From a checkpoint of a small audio embedding model.
Model: 15.1M parameters, waveform 16khz input, arch transformer, norm layernorm, activation gelu, num experts 32, layers 10.
Training: 7900 steps, held-out accuracy 59%.
Data: trained on acted Russian speech (Dusha), 26041 training examples.
Rows from block 4 of a small audio embedding model, named by matrix and row number. Rows with one number belong to one neuron. Each number is 128 + 32 x the weight over its row's rms, rounded and kept within 0 to 255. All counts start at 0. Numbers have three digits each. After the name is the row's rms in percent of the matrix's.
After each neuron's rows are labels from the 100 clips, of 14848, where the neuron reaches its highest value: "strongest on" is what is common among them; "loudest" is the band of the loudest frequency at the time of the peak. Only what is clearly more common there than usual is listed. The data: acted Russian speech (Dusha).
# fc1: MLP up (model.blocks.4.mlp.fc1.weight, 768x192), inputs 0-95
# fc2: MLP down (model.blocks.4.mlp.fc2.weight, 192x768, transposed), outputs 0-95

fc1.193 223:107148121126119128081090119100168111151163113081128138090134182080134085122138146161134199162119129182133148101188123165152112098165123176118113087142117130103132155095140058174110155096111195124179118155136169052137084179181113145132116120175090116086124123126153128106146145145143094170
fc2.193 258:146130143123148117145151124151113109108135137192123115193120049131112179146102143132119087162126161081140119144086147119164154111095115103147109118135138133128149080130102250127161143173140116113093137148138147210134165041010123176116122153121112095162111121104102103120102123126117155100
strongest on: emotion: positive
loudest: 500 to 1000 Hz

fc1.12 107:126132130108138155168140163121141138133004132167146095148110109153085195133141142095092134156099087054170151157103100122157132139035132114151138169035176142132081110131133188139113155158087120085099094131145128155119132082037161097141105148092188145213149086131110139116083109111163126086
fc2.12 138:132151124167158116088111127113115113088131142170101134255124102104109144149078111135153122091142135102121139127114171088169192088115134133116120104110124117164147146094080192110119084114138128114068145098128125157106159133127120126101137129148108097098107138132085102126169153121136149123
strongest on: emotion: angry
loudest: 250 to 500 Hz

fc1.624 028:068205080054136132158109155107135110117145123113127139163190120131167100057130125063114112191109110119163090168151097160207083085153138105154125113146073113118184152128127113120114101127121129094107147165118060099121108091063062146162124149069114123123139164122113088172125124128159222114
fc2.624 017:144126095134092085133105090095202109095110149107058165199108146166099136130179114134088162113131071106135130160173171146117141204111155112150155136143147092121138104185186130194119134109184158151099089088119131139102120186166108149140132166207117134067129133137107097149149087073143165124
strongest on: emotion: angry
loudest: 500 to 1000 Hz

fc1.149 031:159135134076155103124118152092062155165094076156099117138095127119045141119122070102238136139117104100136187142095179133147080168124122124149063055112177095157135118137139065100125142141085152155152204085142093115180125109154137068102159113100169096150122093157131169142099082122160140117
fc2.149 030:150098128158096164141134125147091137169108169124186123107153112112158096128138091132122117165129193119120073133061113129097123109163121159115141248145168137059077104175112122147132094142112056026116137133087122134143104107163117143126151190109142112158113166090164133125077093112142138147
strongest on: emotion: positive
loudest: 250 to 500 Hz

fc1.103 037:111133140131136132179096157145021091112098133148148108104067122162067138133124125140250140161117132139155142117132114080186159172151093101125036074139181103116129157145143116070109140130097115131119133099104076129191126184126187082084189106077132135180098102160108153208111133099155104103
fc2.103 030:174142108126113137130166150145113120174072180139148139112106138133155145120112045131056133065188189127189124128092108104066101152145144150153104115109100152135085113126108135135166137099095185105158131107121136137110110122101202146138135030155231143132090144077105135101113145111133139137
strongest on: emotion: positive
loudest: 250 to 500 Hz

fc1.96 022:111131160164133114157123173135113148149151093137089096158052205098127147159099136190067096192161126114138139131110071159145082118157113100148106094148098120157121114034160107114163133120087089116185142116113086127121111109130111041212104119124095126092140167089156084209096084143151153133
fc2.96 017:120137138100165118164085091213153089104083101095154145141166099117086074172123116117101119147064117172070136109154088075154143163097163095119128167123109146118176163116116164087169176085178120131127060101152104083162101141191108137163130177165075115113121176173143152101183137113142070167
strongest on: emotion: angry
loudest: 500 to 1000 Hz

fc1.111 033:154098117104118146090156143166150142142131124109110041098187137173125113140117083092116111095110137079122236165067171076120170113127151126177085113157154150139113177101096093162148090139114084168114155122085151105142097103087174120140140103063131165128159121080157153183087139058127148108
fc2.111 046:151146163132135126125069103122119137102105142161119119113136139091158121074166135177149096102157196185062086132109152125134099132159090097117121103102132083150029118083111146133121111127170140128069193144123098150127144062182139188128123069148111109074111141075121147112103134145132130140
strongest on: emotion: positive
loudest: 500 to 1000 Hz

fc1.335 027:078205176151141163142138105117125125136150104118129103184092180144105140124111153151103108165144147151182117143143085152138103037150159093151145100151056099104121111106182169123106119131073146138147085150103107114092072123114146074159112152120133124140167202133117080114148186125098203086
fc2.335 021:084173094099110098106140134136087091163142124124042178177150150141097186098121169165145176138162084123147123136139154159167127153136101150133144104080118104123206100158122112097126097116142186181130125113125162139094148130066112077116144157145164097114114151215139065153120111110136153131
strongest on: emotion: angry
loudest: 500 to 1000 Hz

fc1.489 152:078104117117091152175143188130132092109089129112137137072116126182107143115215076086142080157158151092140137139126073169129073144080147105139122105071150179082046096128200116121110099135086116138133114160145110119144077096093192198182126136110146090185158097142119083118118128094126157107
fc2.489 076:194172129129114087147113132104074138134072130163149134103159102111099138126164193120130146081103153153191156096208131118139137088131096133114066078092150089161024092134114143109118104150197117157115162147128154099095112146142089110132141112136108146105129141119125159163114151101223110136
strongest on: emotion: positive
loudest: 500 to 1000 Hz

fc1.228 130:145131147067165150129127096129138132128146126111150100098128122146125121128143134146132125162141127141125144207110137202145054153110135140139143157139172117138092142129137117133129148132133107103090135146251135090155141154124152130145133113123154122132116096122129129107117124137127109110
fc2.228 197:148145133076173138104108041120126136134251145111160133102104131157107089149150142152129139123157152165141103159118132197151107105117149139124118133235151118151124106151142107136117153135127143094087112130170166090157126135193122134139114121117157124138145134132084142077128122107130098085
strongest on: emotion: sad
loudest: 500 to 1000 Hz

fc1.92 114:102155140110087107131123092146086149101114133200105072062143117118111153113170108125126114160151130153158163134146089099113110101081117080151138101098199186130073107150149127139137118157154146150128135137203131133142121096089150168191147174104102121139148116133108095151115157087207145129
fc2.92 141:091083085174093089171139188162133156159117157063182124147153173090139175116109122148136119102149155092117119105144190165125131130182136115134141125138043166099126135119076133173131106124149150149151160163080128138134145107143134152089101140130117133088140130121187150115117104213137118167
strongest on: emotion: positive
loudest: 4000 to 8000 Hz

fc1.536 108:104165125096083109156123098150073158101124121187090090061149128128107130148161092112136105117142147168158151157151078103109107120073112083154144112095194185118090110142172123122139137150172144163137138125201110127120108099083165169192154168111107120147161121139102092146108142077201158136
fc2.536 134:085085094181111093152130192145134144164113161062181125162153172102135172110093127150130124120145138093114137108142175158133140120186149137127133115138021167103139136119063122160122112120126134130145141163064134138126144118146129139077102123141122132097124136116203166117120100212135107173
strongest on: emotion: positive
loudest: 4000 to 8000 Hz

fc1.415 155:081079120099108160174158196139120097124068119108119109078128125171086144096212101077149100140154147096160164146133069179127057146072136115138088111065141182107036121155184102126114126140091141131150124160159108111167103119086174174179141130114154105172160136123160102139110100095135155127
fc2.415 073:169165181128131087118102120074070106110109141141126168108171103084146105127173185122161156091103158153144164100202148109153140044139117125100113091089155075157032079095129127097084076138179124166091159162108145126107099154137080120153133147136076118121145136124113118137122172103209136144
strongest on: emotion: positive; emotion: angry
loudest: 250 to 500 Hz

fc1.754 108:133125168053163147129122102128143133134146128102142104117130118137145127128138145161109140185134122120118135194114134194154059143117148151146146169144164115127094138127131130150123152151119102122086135158228153105141146131130131133137121112118140135129116105107126138115122114132121101111
fc2.754 157:172145124090161128113116038115109131140255152147164157114101104166112079145143157118128130117142165171151078144120126173164128108112155145138104134247160109166126075137136118130126144139135142083093119122165168104148147122199110135126102144124147125150150152126063160104117141102137102078
strongest on: emotion: sad
loudest: 500 to 1000 Hz

fc1.329 113:116115152067164158137129104134124117137152146103134124098122113146122128124147122139134136148136133129125142195113117207137028139102134161116143159134183129131084131125163123138135147143113116111104134135224129094137142144132135134170142118103160108120134107126117122111124118121136108122
fc2.329 127:136144124079145118112106053133117143134249151103174124100112144137111107147146120141134127088152149157127089153121138232158116105118144124119122141255144126157116114138134113135124157137125137108110127130176153098133144118196123137135121139131150128144155144124085146080126127115143106093
strongest on: emotion: sad
loudest: 500 to 1000 Hz

fc1.755 118:133111137064159159134125119139129124130143139103126121100111118156138126151153115149117145140130131124145148183113124210138025148108130156126130162128181137131090133122157108124138144141107102113094135130223137090136125158117141141165137130092145105140126099120130126113136117112149109109
fc2.755 148:141150115092141117118107068134117151145242157100177122106113148142103112147144122139127130092157157154130097160129152223149105107126146128116126140246128135149122114141133108130116151141125147109111138132169157093141135119194118142138120140126154138139148153126100159090121120119134104091
strongest on: emotion: sad
loudest: 500 to 1000 Hz

fc1.629 025:158140108075166074156136130075117108169119192140127141160094170124128081090149128103077042082138151133163187144083139173103169111122141089140169147101087131168105201135212152064131141104156063077139137150088080098185160165162118127068177131090085110147157091134119137110153118091203101140
fc2.629 022:133176135112126197096138140123119104134171130087085164114154113116141142106165145138135111072188202118108145120152138115114080138150107137160067190111110098158089091149072165121100181106119128185172120070096147141083094122082127140103091128165139142125114102193104133166098172186158151094
strongest on: emotion: positive
loudest: 250 to 500 Hz

fc1.120 152:115125132079167161128139123139124083129140118093116142098116137176113126154158111140122166161122162118157187167118108203141015123098108155108125144117170140121076121128156094130152140147109144130124123118188158100157098153121144186192156119072139067139125079138117088105148124102156117138
fc2.120 170:109128101097118088129102115150118154133192155060165074097117185116115150161148101146102139056171140139134117154147159234123093108124128115111132132207100152155109155139131108123111152145116150133129155106158139106116130124158138136140131123122157161129144176123137155088111120151134114113
strongest on: emotion: sad
loudest: 500 to 1000 Hz

fc1.194 123:095081147130104144194106196158152095140076167122131113143127141129150205158140092146121127138124175058095118156099128175072115146102146121135152194090112158106087140093120141151134144132072118118121141143125095171148177107095144189148141181039157119163130127118162141097076127153069167143
fc2.194 114:154152115141122119133143115085101149135135121125131168078144152152123079107139132072218151110122189194118092082159110109107146160148131100144103083118139059160089136159154083145132111091169155164156131129115116067142155160180136110144172145126075103088164147104120163181158137110146134142
strongest on: emotion: angry
loudest: 500 to 1000 Hz

fc1.632 173:122149102093064136151147103155093166106133120163078114088119124094097108185144069095136111096162154165141104142115067105090113152087094100131177156112181160101108100137187109111127139099166151181116135120166090136103103124120167184177154179121158086134179103142095059106113131100159199108
fc2.632 209:074068118182124126140137178120160113144134138069167121147157163140117142129088125161135119154147142098103152115126171142131148130172141129144132148137000136090171172130082122156136124131095121125137142132062164137148146119141144140067113098116137121098095140117218135116121055214093122172
strongest on: emotion: positive
loudest: 4000 to 8000 Hz

fc1.579 159:080090112157094159155129187113130083092100124105158149082108133160105142131208082098110059169165162102149136129131109156155074141097136121151112093053122155076053102095186112131110086124062127161113116167130138130131077093101193211182125127117131093193157086166116070103153144114116157111
fc2.579 099:201171125130132112159142122116091148140086144160165102101118120169053131123148146103162123080155155146203127090160124115128154129110115118128066095118137085191036150147095139117160139154154130114133178138127157086156147147129133127126192080106133132112137148094110172157105125099188105099
strongest on: emotion: positive
loudest: 500 to 1000 Hz

fc1.685 157:092085115104110145192165200145117113135067123102111092069144136162106162100203108087136112156135150083161150148138041165095059139067132106149088123059137177131027123164164111140127142153136147142159129156161107104146115124083160160175146154099161094176159125109154126157126105082136160136
fc2.685 072:125126158147132121110095130069095078136099134145066171115178097082183096145159177155133168112089184128149154104191162133126115054128103169110117081092126076098060075071136130112065068095191133148091175136110143134123111167133088118152124106141056117122100115106137086128133158132192151176
strongest on: emotion: angry; emotion: positive
loudest: 250 to 500 Hz

fc1.346 124:103093136099152184160088198168192143118097116063134116103070182145134165133178131153098122181166118084111105170115144207160051139111121151126172148108105160073065172133143107142109156128073127127127100158161124108149111142123129131162115109084157120158137077144143122081127081148054114115
fc2.346 100:151135097140123056146159152114134134134093163166133156142127096096129147065151159083180143119120159134111050096137120119132151196109086115196093114107142093161049115116106157159167171131138205146130148171129127108170215112132094157154161135120050111109154164120116156156096137116123164135
strongest on: emotion: angry
loudest: 500 to 1000 Hz

fc1.204 024:035171104084102125128095076059140122131101125147099105135077151108125148098129156177110107195130143158107125109180146160186173105127082117120124130149090159105122089159116178122146151147075112131140134108126180056080071094125147134162099162125120128189062104106177152150114096133102081148
fc2.204 017:146110083132145117149150152140170160112151142138106130185143140124104172093145148129171121114152103063153102177186122157178125158141109160112137073092136077090109137197109102091109122111162154175141109102137086121117105144143169097126155090082154088068134139171145088154118088083130166119
strongest on: emotion: angry
loudest: 250 to 500 Hz

fc1.375 028:147126137099129150123159149160175144111086136133087121111142151108063138168136113118118145068162122171074148141084111109068115108131144126090126073154074130172099143070170144134072109086188136111097123090118043187136163049145132064112138109179139141157104059146109109174074028109129185128
fc2.375 029:090145105122155155142076127168120155136124174117136127161114126147152107125110099125117116134174168149130155156107155140144117051107100126097176152131113215123125163163159130117163137196120121123153094175116170120140074098142117173161130174167103061168140098096178141129174173094084134135
strongest on: emotion: positive
loudest: 500 to 1000 Hz

fc1.431 028:140186108138147143143152123184071132108079172139152132120153221123016126136131091133061121107127162141145076173170152142172153147145151135157097130123113147116121111205154134143148113175098096090134139114139196140131101119140133066079163075125145102191153142107118138164096096128128128137
fc2.431 025:149152159127200135142130140115120113107117145080104156150150147138138122135171112111101109095167149122138094094150142121173122116165190129106087082084122050114103070123150151080127096148129133176099073115125090130102145092137167133092079168123177116072134140172091128122169139122147136141
strongest on: emotion: positive
loudest: 500 to 1000 Hz

fc1.737 149:111119132074169162132152123147116079119126133102115125097114132182115130149160097151116161159119174113155169180097106203134021120093123135106129156125171143122059111131143101141168170160103136120125126111192160103165124129117141184190172122068134074145116089110116096099131131104151135139
fc2.737 178:114126094106114084130103120146121155148185168054160086087126197089119136167153104134102145047162140163131127141152147228114094105132137109119123129203099150166096144126135083133109144129115157131142158083148143097116139125184135130152116136127160172133152179124133162098104122147138117128
strongest on: emotion: sad
loudest: 500 to 1000 Hz

fc1.427 114:120104148068157167135128108143129092138124165107122114093123136160111128156149091132118146139122163121137153180112104201124009136094131140119135166134181147132062119121156110139169152135111127104106133122215142099145133138119143157177147132070150095138116102119119117112135127114138124140
fc2.427 148:130148098100118085116103086144102156146216168086172103095122180111101118152150113130128126051157138168129098130139140231132111108129126108118119152219116155171113115130136093127110143137131152122134154122162133102111144122196115142142121154115153154138161174126122170093103127130144115105
strongest on: emotion: sad
loudest: 500 to 1000 Hz

fc1.478 114:126118148092150125151105172177139134129072110121137098157155121115144197175123136173065162166133134070167115194125153197117114095101172135171121167116128136154091167134111171151143181154094100109095165086142123199148167117089112114133124142053123190147120130097174142109087107145103134116
fc2.478 127:167135127138121141116149096083120142141163114146134201095131122175120064126135145074165140149120148198148104091134086084111167191145164128134112107147147080155141101137150082130105120095131143108147108117114120066154141162183138111121152127129115109121145150162090172187127145085155107122
strongest on: emotion: angry
loudest: 500 to 1000 Hz

fc1.672 024:147089158106070135146104066082106111129200079107173120133154075100148131144144119134131141166111145121130172134149114120153115119162102103173102136121175110162112078154101119107137185096138116168170106114164168127081120150083113232170186108162133141137112117126109116076130189090116059108
fc2.672 022:160135135120122122085152159119176095143134106114194093126130123130084154115158200131164121155068138166111160136044151125103122187169090107134131135134132149109158094058172130174135076105072171119078137158102108211183141129124171103165184127082032131115147120157109153149134114107151108183
strongest on: emotion: positive; emotion: angry
loudest: 500 to 1000 Hz

fc1.545 115:125130150106147133137097155180137162139090075110140094153160139118130190152148120185052169173161117068172126183155143177133120103090200146156127186124152147132085173137116156130092162152080116133092134072164150151136136135119146122137095140048133193150121113126170153091083078147097095098
fc2.545 131:185136114123133102123187120100121143160141134146149191114126117178137089095141172077198148134116148170149052084117099105126164205133145144154109123145136054160099117133122116145125134104138166114136113130120133083173168138165122116126150131121064114111155146159091188164130141098154099114
strongest on: emotion: angry
loudest: 500 to 1000 Hz

fc1.11 114:117189143089145106147116128154115135137093133167113086078082134136094153087201156140190137177114166133121138130119061113157089097087128122147096100111191143154063124141135116150182179177167154108113110167222140109153131132104140177181165173124125093154171119086093137165056141092177128111
fc2.11 091:067096085154108169151137205151138085129059161084120146130134156064137143102155158124168105049102145094118095095169159156100123128147107156127179124089092107096047105097139114131126094129181162175160170159099110133084173137128161143139098115208122123123125125135143143126206128158133137164
strongest on: emotion: positive
loudest: 500 to 1000 Hz

fc1.463 166:086084114117099157152131174121111105101094136111131146069124109172109133116223041080144083135168151095143150146116110164157064145076157128119090096068147179083032106106194098106100096134068100134135118144139120123155071108107180185180131110123134102190132119126128108126124124084140138100
fc2.463 104:211184156118141093137114117092079148136111131158187149141132096133099127142151200115155164109123133152161153089168139125188176081121108121092087103113142094184079091134114141095130116171135091152095144115133174101122086109136127122132140137113112150118132132138096189153115158110199088088
strongest on: emotion: positive
loudest: 500 to 1000 Hz

fc1.411 026:147114139122161123142125128119069124091143177137075105104062147189137149231168141103105098123161155128192061151095106109106139113145051160187146136140127201156117173157088126101121066156124076104099123128077113143157134105106116102172161088118116147137098136133183132175072103089143125109
fc2.411 022:147131133167126085186178133170100092174160096127109083109064170175133141086161112094108126119252152119092179081115101111111136102122158128088108103086131185105120129199090126098154162162080192167160095157121185073132051138166107137124093188129150117125136112112106141108168115131155141086
strongest on: emotion: positive
loudest: 250 to 500 Hz

fc1.259 150:120115143078164161137135124129118086111126124105114130087123124177129126159154104147113156156123163126159183176118108214136004115102120134107134148129174137125074112121158096134152166151110129125120121129198157101168105137111126180196167121078135077140117065125127090115149118102159125127
fc2.259 191:111132098102118086129095101143126143145186159066162090101121182104113133159146109136103150054178149150135125153156161226131099099128130113122122129210097154157110144126131100136108145141118163130131162100152146099117129121180124139142121127118157160134149176117131159088115116145139119118
strongest on: emotion: sad
loudest: 500 to 1000 Hz

fc1.668 026:120197137161088128136122138124160162115172167133091136139132200136107189095117167084067165129148182119121109127161109184147092146096189191151158151105085105113116105133103180151116116130163158074155106188121158143094075070134085095148148102115124143114158170128104111127119097175107172131
fc2.668 024:139132101158147181060079131091131126113172115121170120189139126093128119137156138117153148187188089131111160153178141117149180086115168142099117065095142091133162154085214156108119120129099106175139111111143112114146095147186120115079157194082190077079134119181146101077167118156112124123
strongest on: emotion: angry
loudest: 500 to 1000 Hz

fc1.195 159:094091120088126139163157183139112118115063110102105076076115117156109157111187107106139100157150134097166159157128067167091044138068116116132110109064148187133030123145163107150140147138099146130152146155151091103169112117079160163179159131087156085175144118119182131159112101093122169117
fc2.195 079:138188166149104092128100131098111105119113148141080170109156116069158104096150163152149155121108159141136150100191145128118128080137102137094119023098132084119059084071141113116102110099190148153127160160118121103136119165145097135135154153146067078070142144074129083134145157109223173169
strongest on: emotion: angry
loudest: 250 to 500 Hz

fc1.436 141:122121137073168156132151119128137103127145123089127136083120120169120110146158112131123158161134146127155172174131101208139027130114111161113107145139177126107087117118170092138139142137117132123125129114185161081143096153129151157182152113079146073134137071140122101113154117097144109127
fc2.436 182:116135112087124097129107103164120165139199156074169081116107173128112161160145111160115126074158145117127115160121170229143097103118121108117137134213108156146112154148125121130121162160119155123110149126160144121127121115149140147137129119128156146140145154120121151071110114148123113108
strongest on: emotion: sad
loudest: 500 to 1000 Hz

fc1.543 032:105115109141057143115094134182096141142090111094150103102102081098095131041120155133151137089070159124224162088136128137170122110094115059152082151144170103133144110112125086145190101090118199111116141135143133117080169184092175140105157183081123113139067083158145144146213188128179118101
fc2.543 037:203142140116119078090191144140117063127117145102156104146180135136164122108128099137106194121124176180120134111095147137124151147142115139123121152122127109153091101091129115122115104066164131148120176082133117157125124107123145151185155060122136095101117135089091145111137142135193147202
strongest on: emotion: positive
loudest: 250 to 500 Hz

fc1.337 029:140196108150138137170152135152091168120107131170089072056159174141087115139144131104091157126105143117165081137175111109121104134114172162118117096110042128157159087150149140178148049177075087080171118127111170102129136123113124083154108100129148105137148105101128154142135072126145170159
fc2.337 024:079138137135131138143087144117105112106170127117145128093103113168125158189097156110146107123174136177119051144125175155174151110173140163102166193172158158120098132085149118106131106156099111148105094109073118121093096156141076145091115167116110138108148123199069105137164147145108131162
strongest on: emotion: positive
loudest: 250 to 500 Hz; 500 to 1000 Hz

fc1.271 130:111142104094069107125163096164086170114145119189096086074137128099116108186148057110127101092173135175170127152122091099096114152091091094153159125105178163099100124120181113108108147106166150192132146116182101123112094110100182193177161156108143091124159100141100072106122132097173167117
fc2.271 182:092089115177119113143139180130152150181130137078190124159160158115144163108090138159132131129137129090118147108138188148127145133176147126143123122132015149107153177143063135163132111122118123115142125146064152134135143128138141115066107111135129152093107144114209173118102093223106091174
strongest on: emotion: positive
loudest: 4000 to 8000 Hz

fc1.76 138:143130144055168148118142111123137114125144114111141126084118133168121116127157115135130144167139128132154154194122134201158039143103146161118125149136166127130089129129160112117131134144119114134107112138224146100147114151128148135160143113117159090130123085137122109106137109096135106121
fc2.76 208:117139116079150132091097058137150131129231145088161115106109155146109118156145132157124135112161150151128111167125148225151101109117132129128128129219136134127115131151138110138111147144113144104091124123178165099144117131174137144132119115121145138134139137135108139064133116126116102096
strongest on: emotion: sad
loudest: 500 to 1000 Hz

fc1.115 024:082132098148103092121166085097113180167099141050115135147108134143133145154147134088102130088109153090106118131137159147135089088175214155105139101172118118145163033100106143077112135129131111127108148103130155134089150117161124144155121109128139112114131140092072170103073144128149215120
fc2.115 018:105143107113144172114115105125144125088085137128056139184112181159084118108129137071157123135087131128122121153105155098148134073105084125107169156120123125122148087141143172116131158116131137117136065117105134108089117189146159111136147122134172165133124139207161111123095120092098094105
strongest on: emotion: angry
loudest: 500 to 1000 Hz

fc1.377 033:109169159150122124116111105150134058110163132121099088137092108134217141065147118150152112213127152085085128171137150106171094107102143167124166111163153098128158082097153125144100139129124191112113113141114194110124149190172169188118130093157121096146118134109130073087169105154128142096
fc2.377 039:122143132112156144075106121089144219095122120140157136154135120090125109181107191162162128172055037146099102127138168121125154208111042107125163155137140108119118134127151146137090143127124106129144166107145132112157200149125123112122119112169103176124093128229110095096093164155167133141
strongest on: emotion: angry; emotion: positive
loudest: 500 to 1000 Hz

fc1.645 032:135172127171062119138127094144167091117143146153126153113219126141135117149127098108034168078136176119105086129131134150090170083151188170133179113065104121065143074085110144144129164168100069110135149094131234140099175109144129162148080070173125143132142100138147108103079210133094156160
fc2.645 034:115155124103161132153129161123148163113136135114111149190094123125109120164128157111175123136067108144159199131120151153182149136122053165115109060110122105124107143157131112048146165127109145255146082109119123104100163096147134104147146148139131084104150116213101125119185164120126142101
strongest on: emotion: positive; emotion: angry
loudest: 500 to 1000 Hz

fc1.367 026:136080135165112100130144081105176152073118122077102124117209104138142136149155153155148183140125125078159177095126087108142159119164095155119141137140143101111164125167126120178097144126141106187108096097110024133104139075143096106217067146095160159115173147111144155087095145125125114081
fc2.367 017:101084124124157124148086125155131124189072089174148163145140121138157110109090152106128125109145110136096103185158084113191125122102176140113200097119156167129196193129079088138128148145090106119140129185109145091162052129119137123146176112082087127106110170116160156135121089116076151123
strongest on: emotion: positive
loudest: 500 to 1000 Hz

fc1.233 131:130124141064159158127135107126129110124142138103135122099126123166116121128153126151121140165136136136128162184131133214141025137102148144107136156127166122127086138129159105126130147137123105126106121131228141094146122153139149138162152113105163101135125089137116116104134121105124125117
fc2.233 182:120144108081150122109099056130130132138230155087167118101115159140113114151146126147126139090169149157131103159125142221144101099119138126125128133232141142148117126146141107135118151136125147104106133136173158101137126129176121143134115122124150134139149145127109148076126112119132108097
strongest on: emotion: sad
loudest: 500 to 1000 Hz

fc1.474 128:089105134140116172150109184132175118114104181069122139096077144115134167170197098156144072129143175100117065127085128185105067195105087147160143143085140143089075142099150107167146135106061141155119139139132118144153178114115183217200156142102136084164139103120115118085113137167057152134
fc2.474 100:141141121133090065145131147145138193140061115124150118090117153126119124088166145091203144123146137161097082096117094125120117174116088107162115129098130102144018149153127127156128156123165177141149150154128100092160167136132119133172188150112065133105177142122141186147111118101126146112
strongest on: emotion: angry; emotion: positive
loudest: 500 to 1000 Hz

fc1.80 150:135182177089085126152110100140089171089112128168097132081107097126115117149171136082159118121108112155136098140092039089117132131084119092115160169107214145121121081139197117089132146140154107122089076160157095122128141122132120135208126213083137113174192124133086098145094127072151161077
fc2.80 221:075058097183123180145126165109177073141141164078129160126170159129129116140115154142110124141137192117112112095146153119127145133175144122158117105130045109098175136127117110183142101106101141115144161103055166126150141124158131138094112098147111127100106134100214135132162063193079143196
strongest on: emotion: positive
loudest: 250 to 500 Hz