python train.py --train_examples=26041 --noise_aug=0.002 --targets=["emotion"] --embedding_dim=64 --inner_norm=false --moe="expert_choice" --wave_strides=[5, 2, 2, 2, 2, 2] --subsampling=2 --beta1=0.9 --eps=1e-10 --lr_schedule="linear"
Rows from block 5 of a small audio embedding model, named by matrix and row number. Rows with one number within an expert belong to one neuron, the router's apart. Each number is 128 + 24 x the weight over its row's rms, rounded and kept within 0 to 255. All counts start at 0. Numbers have three digits each.
After each expert's rows are labels from the 100 clips, of 14848, where the router gives the expert most weight on average: "loudest band" is the band of the loudest frequency at the time of the peak. Only what is clearly more common there than usual is listed. The data: acted Russian speech (Dusha). In brackets: how many of the 100, against the usual share in percent.
# router: router (model.blocks.5.mlp.router.weight, 32x192), inputs 0-95
# up: expert up (model.blocks.5.mlp.up, 32x192x192), inputs 0-95
# down: expert down (model.blocks.5.mlp.down, 32x192x192, transposed), outputs 0-95

# expert 5
router.5:159167148104124155111131130144134160082112110138118119104136135143149121080147120122105141072116107106133114123063138118147146083111142114112184119147122134127137121114114132065137142152106127154098080144130118153101126116132096140125107065138147102101167110116086080108118145120138098108
up.0:125145116129128101144116107114141134117138137122147117078138113152132114114159083098100128142191130161136148092133098128154091109116070108139147130108135145149090111134136111108120109134106125177128138136125128091146118139140094167154111124112134094166176137116132129139091146119148166152
down.0:125163144132141106137100127145110145141134103128121130121079148154130152067169168111111128171133100124084129098129110150137126081121095104111147122138122185131090101162132130099119131174157132134130081152158103109109096118128114088152088190138125102110200111179116136130129129093162137084
loudest band: 500 to 1000 Hz (75 vs 8.6)

# expert 2
router.2:113143125158105083143137115199116144111126115133107151108099108127135125154131133119134103138110096149098114117112131127103128141113098083167170075150125133105133131185113113152148110156131143223145130105144127117134166103128151139133165126101098149121130119125139141161128118127087141106
up.0:101121105136147150151141152110076116120103149119131077145144124112097135140110117130098133147151131092129188139174113113132130129121136144111082109086113111167144090105095121128137162091124144127151154111066130125121143122116129137091138128119183108114112155106118118132125110143162128143
down.0:115100111154123168098146142124139087068142134115096163099151150129155141142166121130115102149072101108097135125125170116117118174127130108102121185137112104119087110120160134108140091117134151173140114100142111159097163136138130136164099113135128155120105137139131094133137095134114146162
loudest band: 250 to 500 Hz (58 vs 22.3)

# expert 18
router.18:143126119120121119163137107169141128140124120122116123140152103132115099112120138121134177148131133142177121125108122137153160130116081080172106154141080137142142145138080106131130179112155147130122123117131090108119156119102108136128142157099158136102145152146120112132088109142183136155
up.0:095122157126132137162127186136158137161099116107123105114115148161129207100147093151123130109122145090130147119138126149095124129114090142153143123132059145141122167103121109133144135100095159190126132116114157130125112133124181109131126125118079149134120133104120134134144117138119150134
down.0:148135119107170139133151169133129101155095146132153142196119129119148130127119141129172129116088135054136155158144121147118123187146140182124131162116102112114138156117070136161149112115157126084109097119125156128148144155117116127126162141113099141111128116123141177125145130159128117163
loudest band: 500 to 1000 Hz (41 vs 8.6)

# expert 6
router.6:138153119110127117106101090082156125107167137099142156152116159115122100134085153156135136128146161148140122144142174168155125131157117106141121120183110107137169161117124122152103131104107150101105151116149172103149107115151105134106150099141114106087105133130135125087154114154134146122
up.0:090113139144118097150155151118133074121106113145091176138148101133154139087146105098114124191106113089098155112133108099120137108112153137135120137097149138102108101097139146104121090132127114160156105151102115155108111112098098101139094145151083141151127157113118100164153133103122155142
down.0:127132121125129158144111137137132159158104129092181114115123202131114126194125137152140157114134141137133127120128139137146120121144141139107131140127103123136122195188109085139134138120111141096135117076120157101134117152172163127126151109108161156089128105126143165127100093147128099136
loudest band: 250 to 500 Hz (46 vs 22.3)

# expert 22
router.22:162180091138097137154142111121167092126118122129144136136113131110106122123099131099148156162110142138137149125147110135142156137104092080149153076127130146150154134143116126155137132114080162158134178089137135091123182102120112111128145124155119091115119141149146169135146136159143180130
up.16:153115147131153141117105168136171131124089095154118122122073135172087156095165127100133110159130106083149148140100117142160108137087088112128107102103123164132085165130104171106119145139105127151108105154175131122131126136111159122147134121140130108163113123134097150114160138133097119077
down.16:149119110116127123102105095122119145106168192146142103148145108117112124164125110149092111062184155141164074145104138130108135132118126122106118110169130129151139097081108137116127164113150105096095167109150122137142169134149108159130146119107158125143141151120103117094084149131131159128
loudest band: 4000 to 8000 Hz (28 vs 8.2)

# expert 13
router.13:083095133136140084119143154125120099168077134128102101153159109113157154097137127136143131104158141098122181146118127128114074091138145149148099120064133134107081142087109153152109073104171131129114171158131121159115103142098112130123113137152110119143120133094166118138156143145135111155
up.0:114132073167116139168156157143128099145137116100142144098115138148085149096168144092092115175146142120159124080142124157150127125142149117166118111125076133105121103112130103158157130136105154171150125154114145065147107097167146156126101139137121102124161094137125126154112136150121137100
down.0:151110097135110065086147107149097134134113168120118093117145162112125127158117084137115119075126136156111105109128086102122120114118126112121081159160091132195118170115105117143125131119147156148154181078145100141091183124120125125131150111133126157141136189118145145149101129120121148150
loudest band: 500 to 1000 Hz (26 vs 8.6)

# expert 0
router.0:141150131155096103181126131147121126137123146119107102130141163096117136151135106087079123110122128138141149124134104118130147096094071083094124065112095197183138135160108134098114144133121143155141124136139130115153162099116110134118132126145125127134147170149122105122106123145149168133
up.0:165142110123143107162166117153085176155094112144150083114098139139122194074107123118121057157144096134098133118123118130095114148107124131111146130165106182129101170108078148103119131128143124170127110173166130117148103163097134129102130107118112149107107137128113152144092129133133147130
down.0:122130178147153111145128156110118156134113145151131145176122090186146153099144124106139123140180113092160155111098130116108127127136098131111142136103142111127120116127136173102095100150155076117089096095092130152139146158127103118132122194066129064164132113138134133140122141127163138120
loudest band: 4000 to 8000 Hz (39 vs 8.2)

# expert 31
router.31:142187143139141119090133101139160084098129167139139150137085102148147115109164138072126136142142171129172129115128137131138132082109067097160140083145136158105108087140142129136141147190129126121119109114141177111169152095128120146141156117144083071137121117150116087116174140135134156106
up.0:097147154116133164145085138140153139113124141148130119091127179152132160092180120116114140164148127114160130107145116159120100076135090097153156127110125169111093127180148136140089149177177137123130088166152120075151097154149123132148117138139146110117163136140136115118108109123134116120
down.0:106130127151108158170117179128133142147103063090151146117154184139129149088140140139102127146116122095127129109151165164133113145133120100136153140098104156101106163138119130129115093142113134122126124155128138119123072145125137121099103106139123118085123047135156127106139109165134116114
loudest band: 500 to 1000 Hz (45 vs 8.6)